From a checkpoint of a small image diffusion model.
Model: 5.51M parameters, 32-pixel images, arch unet, activation silu, widths [64, 128, 256].
Data: trained on photos with spoken descriptions (Open Images, Localized Narratives), 203450 training examples, 10.3 epochs.
Rows from block 7 of a small image diffusion model, named by matrix and row number. Rows with one number belong to one channel. Each number is 500 + 40 x the weight over its row's rms, rounded and kept within 0 to 999. All counts start at 0. Numbers have three digits each.
After each channel's rows are labels from the 100 images, of 14976 (inputs lightly noised), where the channel reaches its highest value: "colour at peak" is the nearest of a few named colours to the mean colour under the peak; "strongest on" is what is common among them. Only what is clearly more common there than usual is listed. The data: photos with spoken descriptions (Open Images, Localized Narratives).
# convs0: first 3x3 conv (model.mid.2.convs.0.weight, 256x256x3x3, each kernel summed), inputs 172-255
# convs1: second 3x3 conv (model.mid.2.convs.1.weight, 256x256x3x3, transposed, each kernel summed), outputs 172-255

convs0.253:505465559518435527450465450529479543499488462534533520518417583536549494550540497501533549484510510550439528507447465557514490559544575512521512490540530531518558510524437549566552542547523498431540463529504494447500533507551498539484441465513521508584
convs1.253:482439473465547478526535494459503496429508528577518490479525529529562434543515497522524513480495454520485511440477522561459529482474435526517498537485481426488559500499495490494528407505562506521494550537468449471494513469486480547452487526449546501481
colour at peak: cyan
strongest on: text has "sky"; text has "buildings"

convs0.13:466491579538550526474505456481507516470463446537537437503458509515487364507445477487492486486479499477401495481446561533411504460499503494478487472472491468500469510491420552546458449525559488466521476489513400447506473481492468489465496514501479470495
convs1.13:498475416510530460504482454429532531410519462537474529423491584527545437546553526517541515523537469518464411464494451565510503476505414526526505521503490493486555520511500455493516480543546482526491529517465476462483451470467478554475518470478524490404
colour at peak: grey
strongest on: text has "sky"

convs0.212:453466588527548499511544494542561529482488498507523463585547435472481437535456452478475526547539482502526574501443520514386499474435540485488502493543492474510507501453454532495465428507529509531495535497552417471525593470529461508459529547528499448489
convs1.212:555483491519458407539511529491503516460538450495477519475496462476504560526518470530483485514542446543536515473563437542518513546460487516500539497562440504483467441523510485473549574533505546510452486537528540540468519429536443521436518458510514471483
colour at peak: white
strongest on: text has "sky"; text has "trees"; text has "buildings"; text has "poles"

convs0.221:448537571507565500514548503589553524470464521513556513564566410519549449491509478460500466497496494469503548515412507494401522464454516459461468464522497472508503523448447509455441424472514476549469514459558390458522546489512411478483471547520497475496
convs1.221:564441499545447431544477509462490528498564472486483514462466502459482525554479458552458484499537442554519512449563465554514528558451494541536564466567439461466459431543515478467562549542493555497452495553527548534461539443554467529435521462485538445494
colour at peak: cyan; blue
strongest on: text has "sky"

convs0.220:486478549552502515443477487539515543492481495478448509562480488439489517537512470569455535535550468548482548465469500545492438537472523508563506474559472514470479489521432488521494498570492499523446480539457443437511549482560487534453543490496458469410
convs1.220:473507519453518409488561541506509456403492561560502471515529453519528526492536485485530509536523467501502544517473423495446440513471485441463461536520500544516537428453462524467470463457555502539508460493519439477496537467454436502437486539542537476486
colour at peak: grey
strongest on: text has "sky"

convs0.225:452513600519526511503534493503529534473478517559532435534495432529459371488416503482512489471506501475508536512437533484404510467491514492464462492497504461528455482443441545548464446466583499501569523484546396477493570479476473444485456539497519484484
convs1.225:544437446523481405526471509448501514417568453536464501436493531482526483559511495546497476484510432540498487455535454572508528530469450538542557513535451470457504443533526443465559506545502544493463497551504532517469503451498473568417529475476562474515
colour at peak: white
strongest on: text has "sky"

convs0.228:449477507504451528439454450473482517512487486517539484506407575524573405551493519481531548449510494508426493507412442540420527484538575463529505484531568526465555504494409517542508507484488480442540476485486456441474550514505529505475468499477536507576
convs1.228:503465517477543447550609498513486493386504481551503512515527477503565485501550471509504485470487468527510577443498519526476536530444459512492486513476439420522505468510529512496529438524559532496482559546495460518508523468494428519447469535484493494497
colour at peak: cyan
strongest on: text has "sky"; text has "buildings"

convs0.214:442508599529548522552571493574542520475467493482520529557527468523531442487527458444482440459452484458465526509449482436422535462459527456459493442477504486487481514475468517449471433418503459493451464439494444453506476478517438466479447534515469465466
convs1.214:546436483545447423548480510432515536472579468503457508451448534454495454566483477563461510507540429561467484448537491568499530547445459547568561457564461454447486445539503458487552512554501572509463502557473508489453519445514475545432553479461542454500
colour at peak: cyan
strongest on: text has "sky"; text has "trees"; text has "grass"; text has "buildings"

convs0.210:455506612520549507555570504577550533455485487523513505572549445523465449492516466457501470480486460479524549488448492413432538474457510485463491491483494467510469519452477518508481406444544467523509515449546444485495513422505466468487446571492482478428
convs1.210:554424485551456434543466497434504537479577464497467513446453541449479472567469467559452493503536431561475485445546493560509538558446469551555568457558448447452478444547516460471562524553485567492457501559491533504458528445538476551432545467461549448492
colour at peak: cyan
strongest on: text has "sky"; text has "trees"; text has "grass"; text has "buildings"

convs0.132:462504637522526503522551507544536527453460463510498477548510439496458435498482460484473493492493467477497548495445512460398543483451524469471473486498460459507459477454455541482466433456574502510476487482533411462497493461496429465445472582516471443470
convs1.132:531443476542468422532484522423515523430576457544445500446455546473517461555486484546475522527534432551462477458534457575495521562468449527553548481553468469460502442534502461503546494560515559519477486550464507478462490448500488553426552475474528466477
colour at peak: white; cyan
strongest on: text has "sky"; text has "trees"; text has "buildings"; text has "road"

convs0.222:458471539538467526468464492479533525503477501462411474546483455462453472495497496525474479521493474490481506468466478451486469478456482481488491494468501524476459502492445466552472458521506482554501484507428462437469521441518552517548551531468413508454
convs1.222:523516531470489413504561565515490443428532544556478477512515442491481557469511490508480524503513450509512554513499449471477453569463510430494488508534483514510458368475483528479468466478555555516507471532527463517501532486435488482411507529548494485579
colour at peak: grey
strongest on: text has "sky"; text has "trees"; text has "buildings"; text has "water"