A small image diffusion model, trained from scratch: 5.51M parameters, widths [64, 128, 256].
Rows from block 7 of a small image diffusion model, named by matrix and row number. Rows with one number belong to one channel. Each number is 200 + 40 x the weight over its row's rms, rounded and kept within 0 to 999. All counts start at 0. After the name is the row's rms in percent of the matrix's.
After each channel's rows are labels from the 100 images, of 14976 (inputs lightly noised), where the channel reaches its highest value: "top examples" is what is common among them. Only what is clearly more common there than usual is listed. The data: photos with spoken descriptions (Open Images, Localized Narratives).
# convs0: first 3x3 conv (model.mid.2.convs.0.weight, 256x256x3x3, each kernel summed), inputs 172-255
# convs1: second 3x3 conv (model.mid.2.convs.1.weight, 256x256x3x3, transposed, each kernel summed), outputs 172-255

convs0.85,119,185,198,203,223,198,231,118,128,177,226,218,182,213,189,164,222,202,178,221,187,156,201,200,200,188,171,210,199,204,237,174,187,208,202,157,208,223,119,110,223,176,111,184,223,253,154,165,206,191,236,243,239,197,180,198,181,117,154,251,189,202,226,116,166,203,226,157,204,143,145,136,204,208,184,225,231,180,186,188,153,182,175,226,119
convs1.85,093,165,224,246,147,217,120,198,297,265,239,214,152,123,191,245,252,183,152,254,231,138,197,234,225,161,225,180,188,198,216,213,213,177,190,193,284,221,165,162,171,150,138,234,143,188,147,172,154,219,209,209,213,226,206,134,155,169,245,221,156,141,163,265,231,239,203,176,205,190,125,184,205,239,176,118,148,179,170,189,274,241,204,187,231
top examples: text has "sky"; text has "trees"; text has "water"; text has "buildings"

convs0.73,135,185,197,206,218,191,223,127,134,182,219,220,199,214,172,176,196,187,184,218,190,167,194,191,212,187,173,189,197,203,240,190,207,212,196,153,211,211,141,136,218,168,131,204,225,220,160,186,185,213,221,222,245,183,165,197,164,128,160,238,160,197,224,127,144,202,206,147,179,128,127,131,193,196,173,227,229,172,184,187,161,178,144,223,85
convs1.73,119,160,226,232,141,234,134,171,283,244,237,199,142,118,176,258,266,205,154,238,240,144,227,242,228,165,234,190,169,221,209,218,204,192,181,203,262,242,156,143,173,153,135,219,179,195,140,155,145,230,195,219,243,233,229,144,145,162,238,187,151,147,149,256,195,231,216,170,176,211,131,181,217,227,201,142,144,185,156,180,260,248,208,199,210
top examples: text has "sky"; text has "trees"; text has "water"; text has "road"

convs0.30,128,204,235,172,213,168,217,149,120,207,239,235,212,235,214,163,162,215,200,216,199,175,200,180,264,167,169,150,181,190,181,182,212,229,195,150,214,224,146,99,187,162,68,186,214,206,167,145,191,204,213,205,240,203,165,193,198,130,179,217,153,217,180,187,144,200,236,120,171,146,145,143,167,236,164,188,232,150,229,182,193,204,163,211,118
convs1.30,130,150,248,257,175,185,207,163,249,249,245,242,180,194,164,241,198,190,135,255,210,152,202,172,216,156,176,204,172,187,249,205,213,239,171,169,267,251,129,180,151,144,133,203,193,208,151,171,135,187,197,271,246,235,181,187,154,151,264,250,121,170,154,243,195,251,226,165,163,158,105,144,211,250,217,151,177,153,243,189,305,247,194,205,227
top examples: text has "trees"; text has "sky"

convs0.82,172,184,186,212,224,156,241,130,115,186,202,227,221,221,192,175,176,179,192,210,177,200,192,164,217,205,177,171,189,189,214,222,213,216,187,152,185,204,120,98,217,167,75,200,208,214,159,175,203,201,205,216,260,194,180,213,182,128,176,238,154,198,212,183,141,225,215,121,178,132,145,117,176,208,171,208,229,184,240,212,197,184,175,215,115
convs1.82,144,147,227,237,163,218,172,169,269,249,226,236,170,144,176,249,241,183,151,243,218,161,210,213,195,170,215,196,181,201,249,222,216,207,182,162,254,232,130,164,180,136,137,210,182,182,154,177,141,203,201,247,237,223,228,171,149,144,238,232,135,144,167,254,197,255,214,175,182,167,95,141,206,234,204,134,154,180,194,190,289,238,207,192,204
top examples: text has "sky"; text has "trees"; text has "road"; text has "buildings"

convs0.6,100,188,252,167,227,201,233,133,120,191,257,242,194,226,190,157,197,206,205,237,201,177,219,177,256,167,217,190,188,203,208,152,217,246,192,164,243,243,132,81,210,153,43,161,251,230,172,153,190,184,227,221,205,230,192,186,225,120,170,234,172,230,217,180,171,179,280,186,197,178,121,164,211,259,202,170,232,164,184,155,191,206,221,235,100
convs1.6,110,153,219,275,180,166,195,184,251,255,237,239,200,208,183,230,175,179,120,274,202,145,173,152,199,168,144,199,185,164,241,201,217,227,179,162,286,238,141,197,145,152,148,194,162,211,162,184,157,175,206,272,223,222,157,195,156,159,272,279,141,163,156,222,218,250,224,168,165,144,118,153,198,269,198,153,183,144,265,199,305,225,196,198,243
top examples: text has "trees"; text has "grass"

convs0.234,100,162,186,206,211,153,222,136,134,174,204,227,200,241,206,206,197,235,169,203,164,204,222,194,196,208,184,199,198,206,215,161,217,209,216,159,232,223,146,101,188,142,111,180,214,256,150,174,219,199,248,234,215,166,179,167,184,141,190,234,134,204,167,183,148,173,272,148,170,167,144,161,155,266,157,189,257,171,191,189,181,176,195,214,129
convs1.234,062,199,238,258,154,186,132,211,282,262,248,194,147,161,208,264,209,197,146,248,228,132,192,169,258,148,193,192,191,179,198,169,208,186,194,209,287,238,181,183,121,171,151,236,156,219,149,160,155,206,200,205,199,246,120,118,166,198,268,209,154,180,155,250,248,210,220,184,202,206,124,199,212,271,183,145,164,149,193,179,271,254,207,190,284
top examples: text has "trees"; text has "sky"; text has "water"; text has "grass"

convs0.116,098,184,191,210,215,160,229,122,123,164,216,221,194,222,203,179,197,212,182,224,155,180,200,190,188,190,182,202,200,201,237,166,230,226,221,146,234,236,136,92,223,150,107,184,229,257,160,182,204,182,256,258,225,193,172,180,186,112,191,242,179,205,195,146,172,162,273,159,194,158,147,138,185,251,184,198,252,160,183,176,152,177,187,225,158
convs1.116,058,189,230,255,160,196,129,212,298,265,269,209,142,149,202,260,233,189,158,251,233,136,203,196,224,148,217,195,204,182,212,183,204,183,196,199,295,222,166,186,140,159,159,237,145,207,146,174,157,211,205,198,188,227,161,116,169,175,253,215,158,135,150,246,255,221,216,197,208,186,120,188,199,250,178,128,158,168,188,191,293,234,199,188,277
top examples: text has "trees"; text has "sky"; text has "buildings"; text has "water"

convs0.142,148,195,184,190,236,155,229,130,138,189,217,240,207,210,217,174,189,180,191,197,171,187,198,175,216,181,165,170,181,175,183,187,191,191,206,147,198,205,154,132,178,170,120,199,201,219,162,152,219,184,208,210,245,168,181,194,196,138,153,229,148,199,189,152,161,214,208,115,183,149,145,151,152,213,155,205,227,182,224,205,192,178,147,195,132
convs1.142,118,167,239,252,162,196,139,181,279,271,242,218,155,149,188,253,235,181,146,245,221,144,198,205,231,158,207,185,186,187,231,215,216,192,185,191,269,240,157,147,166,148,124,237,164,197,133,173,153,202,216,232,245,229,191,130,147,157,248,222,139,157,151,256,221,243,205,158,186,191,119,172,204,244,192,143,149,170,173,194,288,254,204,186,233
top examples: text has "trees"; text has "grass"