config.yaml
model: "image diffusion model"
dataset: "photos with spoken descriptions (Open Images, Localized Narratives)"
train_examples: 203450
image_size: 32
horizontal_flip: true
conditioning: "none"
arch: "unet"
objective: "v"
cond_dim: 192
norm: "groupnorm"
activation: "silu"
weight_standardization: false
widths: [64, 128, 256]
blocks_per_level: 2
scale_shift_norm: false
attention: true
upsampling: "nearest_conv"
init: "kaiming_normal"
residual_init: "none"
optimizer: "adamw"
lr: 0.0017
beta1: 0.9
beta2: 0.98
eps: 1e-08
steps: 32700
batch_size: 64
epochs: 10.3
lr_schedule: "cosine"
final_lr_fraction: 0
warmup_steps: 1630
weight_decay: 0.05
Rows from block 2 of a small image diffusion model, named by matrix and row number. Rows with one number belong to one channel. Each number is 500 + 50 x the weight over its row's rms, rounded and kept within 0 to 999. All counts start at 0. Numbers have three digits each. After the name is the row's rms in percent of the matrix's.
Before each channel's rows are labels from the 100 images, of 14976 (inputs lightly noised), where the channel reaches its highest value: "top examples" is what is common among them. Only what is clearly more common there than usual is listed. The data: photos with spoken descriptions (Open Images, Localized Narratives). In brackets: how many of the 100.
# convs0: first 3x3 conv (model.enc.1.0.convs.0.weight, 128x128x3x3, each kernel summed), inputs 64-127
# convs1: second 3x3 conv (model.enc.1.0.convs.1.weight, 128x128x3x3, transposed, each kernel summed), outputs 64-127

top examples: text has "water" (25)
convs0.123 096:489482530478512385450598506464427492457487424448511544564294546514478466426526494569516495528519575433496540487529497512540498475524555494480440460468524672476558477486476517468493512504490459
convs1.123 154:499503416476519587535307496486543524537510522520462467417559500541495500513500498396531554497506386573448423493455471516475490506507544511487587531544513527527503486464535409471488473502488479

top examples: text has "sky" (51)
convs0.113 094:437541492479551429547420482536524312512390475504534483638559439511480414462541493553495580379570508574481466503482428524537493477490481525454536417486505495591501519529465514491521455500466506
convs1.113 110:505438494543501525530531446461377327483494499466487554372451489470368503444499525514467519311540463501487538534501503505550519471529360563516502533509457402474456494519501524456504496552469539

top examples: text has "table" (31)
convs0.34 095:561607566551557458501537545588517574571551566431532455415511451521535480555453472516432533432508568512507481451475393475487457514459418502451506499528531411551486450518501501522497485465519514
convs1.34 105:475542517481501507436495499462510494509490460448535508570482519586479477438459530418496421527406602523502505480586510524498506479449431457531447551520413458547456481481446602478544533527536439

top examples: text has "sky" (51); text has "water" (35); text has "bottom" (26)
convs0.124 090:395495528469494594558552476518541392527484452441519510520550558485576454485606524519535496420465443545485454514548515531498466478532511498440478433549497550565544576570571554553517483509483495
convs1.124 100:505421468438473468547469521501545601453448540407523481477431481487555474535509549582458456490518553418512391294443460514479558517493499541507565530497555557535575541507474496482468586522490506

top examples: text has "sky" (51)
convs0.27 103:486556516495561497521484531559450369517545496532558529526470472483412473378535544486473505371575453491538532548488370523531529496521363488579478453533457494585457514509485554537506552434524528
convs1.27 087:498500439495479433498534460468449557543399516470465486493464591535547402502457566461423511574494394494462468526549556494461495481539501471544539563452481348445580469485521383575530520543543515

top examples: text has "sky" (54)
convs0.120 083:452515472437517586492532480513607440502530528434445407493487470508519484418552522347533516539552387472467490562478475515509523519493509508504487475614433515513531479496503508510496434482491444
convs1.120 134:509485526550512302496433536434472575481510488481435544492393517478481501547430480367421486509477542547476486458537508451498501499506523474481466508426559479489387525510492446483502542498477520

top examples: text has "lights" (25)
convs0.75 083:527456447496469518483509523449544481497450536475517513511549488520540491593532538597452646497569496407496438503530565475488548463379503546505469540473508450624449522508461531498530428466507539
convs1.75 080:540500542523520457501500414505473558495552405418480495518484478417485479488426491467511574491479473514442444547512420505521472466493559521516549473572464491422461460476454400471494518495545474

top examples: text has "playing" (29); text has "guitar" (28); text has "lights" (25)
convs0.74 093:559521582585561558551603560557542502545542520548552563546552546562575524536600580538590503494566490571513570533492604505443591512505554463556446469460481495434475525523559508470495435438507552
convs1.74 135:475498455502531421476446467472495489500472456373467426429444458491440469491458427400451586469472514466438328468566465532559450447439446521437461469477481484564513405467474473501548524472519457

top examples: text has "sky" (67); text has "grass" (27)
convs0.18 121:405555436468580430578459481496444433441538378439497495592401482500552444512471548465479539460561479537463567570510481531492436455477416495578508427523496465520568536463529556517481506573470473
convs1.18 132:407352531493481466456578542584513510446454545483453561543568542477456479515590497506550476449463466529490395531624545499516498551669493532392421538522451508415530463444508502541479438485469484

top examples: text has "lights" (25)
convs0.14 111:438505569556494584490471510552539524449507536548474477488554521391503533442580579523448453513500446587571443535488619450450472536539442589469518506447414491456443458488443589335461436482540477
convs1.14 113:529500457522495460549488476458519518445482450482543477511441494567489522534441490525506610557544526492518497364505432539537538463454498529560530478563565527611559558583469433470536496453473534

top examples: text has "buildings" (27)
convs0.102 087:431509376425523414501507420498422538463496505497483538502554408508520515526530558516468555546519555555451506541572535507496499392462489499526510344491511444571492435524511541609502460496398501
convs1.102 127:539369534563468490473469476411534512448463442506514541500469605524479497501528494485520488515517506411607491479533487447463501625549482486487451621502502474420510562487457475516468506452626476

top examples: text has "lights" (28)
convs0.71 069:550472485502463451507536519416583494519509526451506539518613515528595468531518557639502593501537534347501460471570538455508510478453502580489424528509517467534456471507467525448510460465504511
convs1.71 065:482526519540534474506511419540484580466568437431519419550464492405488463501422476429530604532483481510470455540501441499506502474489612499551601463577487468470537505514461415464490496504556490

top examples: text has "blue" (25)
convs0.106 117:530467525457500508443486578509452476534486468602505460447468529556503495509522496464491617563587594559496477454441466527488382532492512404492511509423474510446422449421483416538505548378550488
convs1.106 095:520489515508485596422552498483487466555526483383463540528438491496501478466474502472501463455402415376516506555451542501538529511451498554523547468432507454526492502537527520476528524540527517