{"arch": "unet", "conditioning": "none", "widths": [64, 128, 256], "blocks_per_level": 2, "attention": true, "init": "kaiming_normal", "residual_init": "none", "beta2": 0.98, "eps": 1e-08, "final_lr_fraction": 0, "warmup_steps": 1630}
Rows from block 8 of a small image diffusion model, named by matrix and row number. Rows with one number belong to one channel. Each number is 128 + 24 x the weight over its row's rms, rounded and kept within 0 to 255. All counts start at 0. Numbers have three digits each. After the name is the row's rms in percent of the matrix's.
After each channel's rows are labels from the 100 images, of 14976 (inputs lightly noised), where the channel reaches its highest value: "place" is the part of the image that holds the peak; "strongest on" is what is common among them. Only what is clearly more common there than usual is listed. The data: photos with spoken descriptions (Open Images, Localized Narratives).
# convs0: first 3x3 conv (model.decb.0.0.convs.0.weight, 128x256x3x3, each kernel summed), inputs 0-255
# convs1: second 3x3 conv (model.decb.0.0.convs.1.weight, 128x128x3x3, transposed, each kernel summed), outputs 0-127

convs0.50 137:101103123158114142175110132133110111086097175167134129156151122161156127098133115174123118125110123125108107123118128096120129112100122131105120124133119127099147117104110147110151129141117150120124157136108134127140119133144151138117143138145135108120141143130134168138145149163119147139139129122142169128136150137147125131134129140122119172120112173124117132124126138113109160150147110124092077126172095117162091030034093125113086101095087063115128120113119093161102106182142094184138132118126128102128096110139125125137120134093110118104147135158121122108112114118162117131111110121138115124163140128120141142114122126127105109098127138126143099116128170100143135134136126087106147128138121166151090145121124121189163089132135144137122104065152196121123083130043147
convs1.50 113:117095142134136110180088128127103099147108177113152140137128104164159050173127167148103157111131115141111100115129145090125119116134114117095112139083117083147120124114135110130125115123118119123132136111091143167137103127139150108106127159111108123101135083134170123080126141160131095094159162133120147125139076112163101127075118149094137113121103126114108133173163147114145126122155
place: top left
strongest on: text has "building"

convs0.74 100:107108100108104098088099096124107121100123110115105117101107086085087123107105101168098084146117158159143152141144131134175129116136137142159133111140129160131146160139121173138119119144142134140140090111158128138110135120136129132164137106136109150120127111107106116142148136112130106124113097100099122091092067108110094093117116086107099077097133156074088100102146081090116116074072153102122153094122129134127111151159138110050082131138144140157095133132129151136118118133126119115058115119073138139093122127103095136152156111117143148123128126090130128142120134131138119171155099135102138152129150140161120094116094156151135145142118069138086121143130064091145142106145114136120114111118121118129124133140127148136124099149158125157176154127128141158109150121161129
convs1.74 095:133123100128076113128128163131137151124127096131146140146109137086146176116152102125122105102122116077129141150093165131153131092110122106167150117159141111137127105136105143110121130108110131151163152211099121116149130153116109119127148121112144182148130124133126205123119135115096112130139173100115108113124109121115147154116132162139151109105139095094079177154129124168125102169122
place: top centre
strongest on: text has "sky"

convs0.116 112:152107150187139178165147143160124139189106155108135108160132168120190164141162156090143177126159089105116102110119109117131127111099133106103113118115135118124113072111105123113078120112112114123106134159081107118111096107116110121102102124128134120121130126106109114108118115123094112113142135143114161117147129144121144128140172166132129149134110145180133126140094144139130107140146158169107132106137141129138135116158121134126133152152141139145112123124113121125113164135096121132093136093059133125055091142142111110117129068137174114137131112150133093129131137141065165159139083077085140142090140115134107035121140121124153097112144108117144145131135045110162093127124139138093112156125113132156103109121138122142133120135128112132137134120125119139123128116123098
convs1.116 091:097128152145147133146116102162170183118133119107125130152136082169146140122093110144131133124094089174111151082147132090149161094163141069115096142145121163135123132102136122117145126145107141099142119113105102105101117133130172144149082137150130156111157124121105134111116138105139126125098136190129109099112116169134153153145126101122125157150140129092105121150116160117106139187083
place: middle right
strongest on: text has "sky"; text has "water"

convs0.101 096:140112119120099096110105113118113128104116123119109097099108123103116112128097106087133113107118121135117138125130129122144131120122119143121117082135119116110139141121124125122129131139123081143143119134130124132144141141139144131125154134129132128155140142154112143124142136160137130150113127146117098135126119135140140123121137126126133124132157088131128137129121130120164126105132131150080162098116047125119143133109112093113136066087097171158049090087114124101149166143096116120120163071099107157120151129158163106128157136151162142119124135154131141173140145140099108118116148127103209146144170154156140126158114158155127094165142067143130108148092145154152136134143107153105152143081153137130100058141143110137116025138142125153172198149154127137155135098100084
convs1.101 103:135155101105084145091147080134090159133147088132145146117129146119080134146102126146145122170119123099144101133153135121114163157151139140111144126138143159124134143114151149130122137088135141183138150109126144126136127109096123106131115099144142151116140098093042147155110106120160112215126119149150159119113150101153134157158129121156148139114134124188129121137154124130106145143166
place: top left
strongest on: text has "sky"; text has "buildings"

convs0.58 142:020108101124092078122120117129113124089066123103111107110113117142122117110102121151101082085112126131131082119138120127154112116110144129140134090125131131122115128136121124135144120122130122134137127144139132133139140131134133143163136125136135122143142143130132156144147132087127177121133133150151133136138162139167142141147124142152148164152148092153136129155132141139145092134164069101140102106139070076144105068121107136103147096078092105171120127091093074101133142174126101146128140129126138110121088131105158116124125135086098117121115116093090086123109071073137144078142111129108129114140133145131094122141132129126103134098093152094142100147078125122124110098121132107100141134161140117145111179116134124139124174126098122105120093083150183098117137126109103
convs1.58 086:138145065096080145157134091111077202141135063112095125100157144104142089145162133157159133127132128114140110088092129158111120185107099108129097112161135134120114148141144089131116119132115108134110108111154129142154102101132077132129114185150119152131143119125157142134123083132132135123079140106114114135135118143138113155126112149103091133147145131105149111123146125108140140158135
place: top right
strongest on: text has "sky"

convs0.17 096:090117093083117101114143132121146123107111113138118113104112115111090094128114129119107117125085136142131133124143143086114142111123111143123148138145142151113127141125117101104099145139106106120147123116118144135149137142154121127119149130103152136088124126118147147164098106107127144137093131115124140120130120108136124127108142090116111120153110134115120111090138102111095122108112113115101093130177073129116128083149119155147132106138089094105151176131124090123130130154121202122143109082145070115154092164139171110138078124122120143114140154139193119137099069143110133092119122106096134134182143090146084070147152090114120131110094122065148088087122106119125071067143136141080115164147135153140144090122163130184169109137126111149127088104152155138129108136112129
convs1.17 085:157142167076116140164113126131099165104146097098107106104129153104147131119133140104140099175127068139119155143131082141111131128168108146109127108135128093124114140140111142121145152136079115112126109100146132148135121120126119123091116212107085180102134131137146174160115068122163129121137133136134157138144123119123179133121119089159098156096094108123158126107134120111127135137131
place: top right
strongest on: text has "sky"

convs0.63 103:167155118124167136119146127112167127143183111131154165124160146131120133129136163098142139127130170148180147170144131137153177163154183151138153079180147169175160146158143171161168179124147124112093114113168163086135133128132114133146123157125141126084130113106134133130114125182100127125113109104136101133124141120129109151105097081110138124150097134113129118138128105147135128127122176139088098136110096126143120129089138142150142124109125121121132130155113166112177128135145144118136129113169105136086158147058147121140080111161150150181124112164126138142137163167122171090137116117135095110156107169139125137144111147152134133105139151175147114146150162156144106162166139123149129106096150114103172107155170102155098139131119132154120123151120116140132135132133121
convs1.63 118:114114118115144131125144148116095137125149123164154091165127172120118177087123130152140155132149111132099113134124127175103115090137121133153140196103151118103129155125093112157109135110116138183107105147158096140134129151129132117145140122130137107143092134119075111136128162170140113152097100054102127128165125141142117097129157129107175119115100116105173142095161108136171110117146
place: top centre
strongest on: text has "wearing"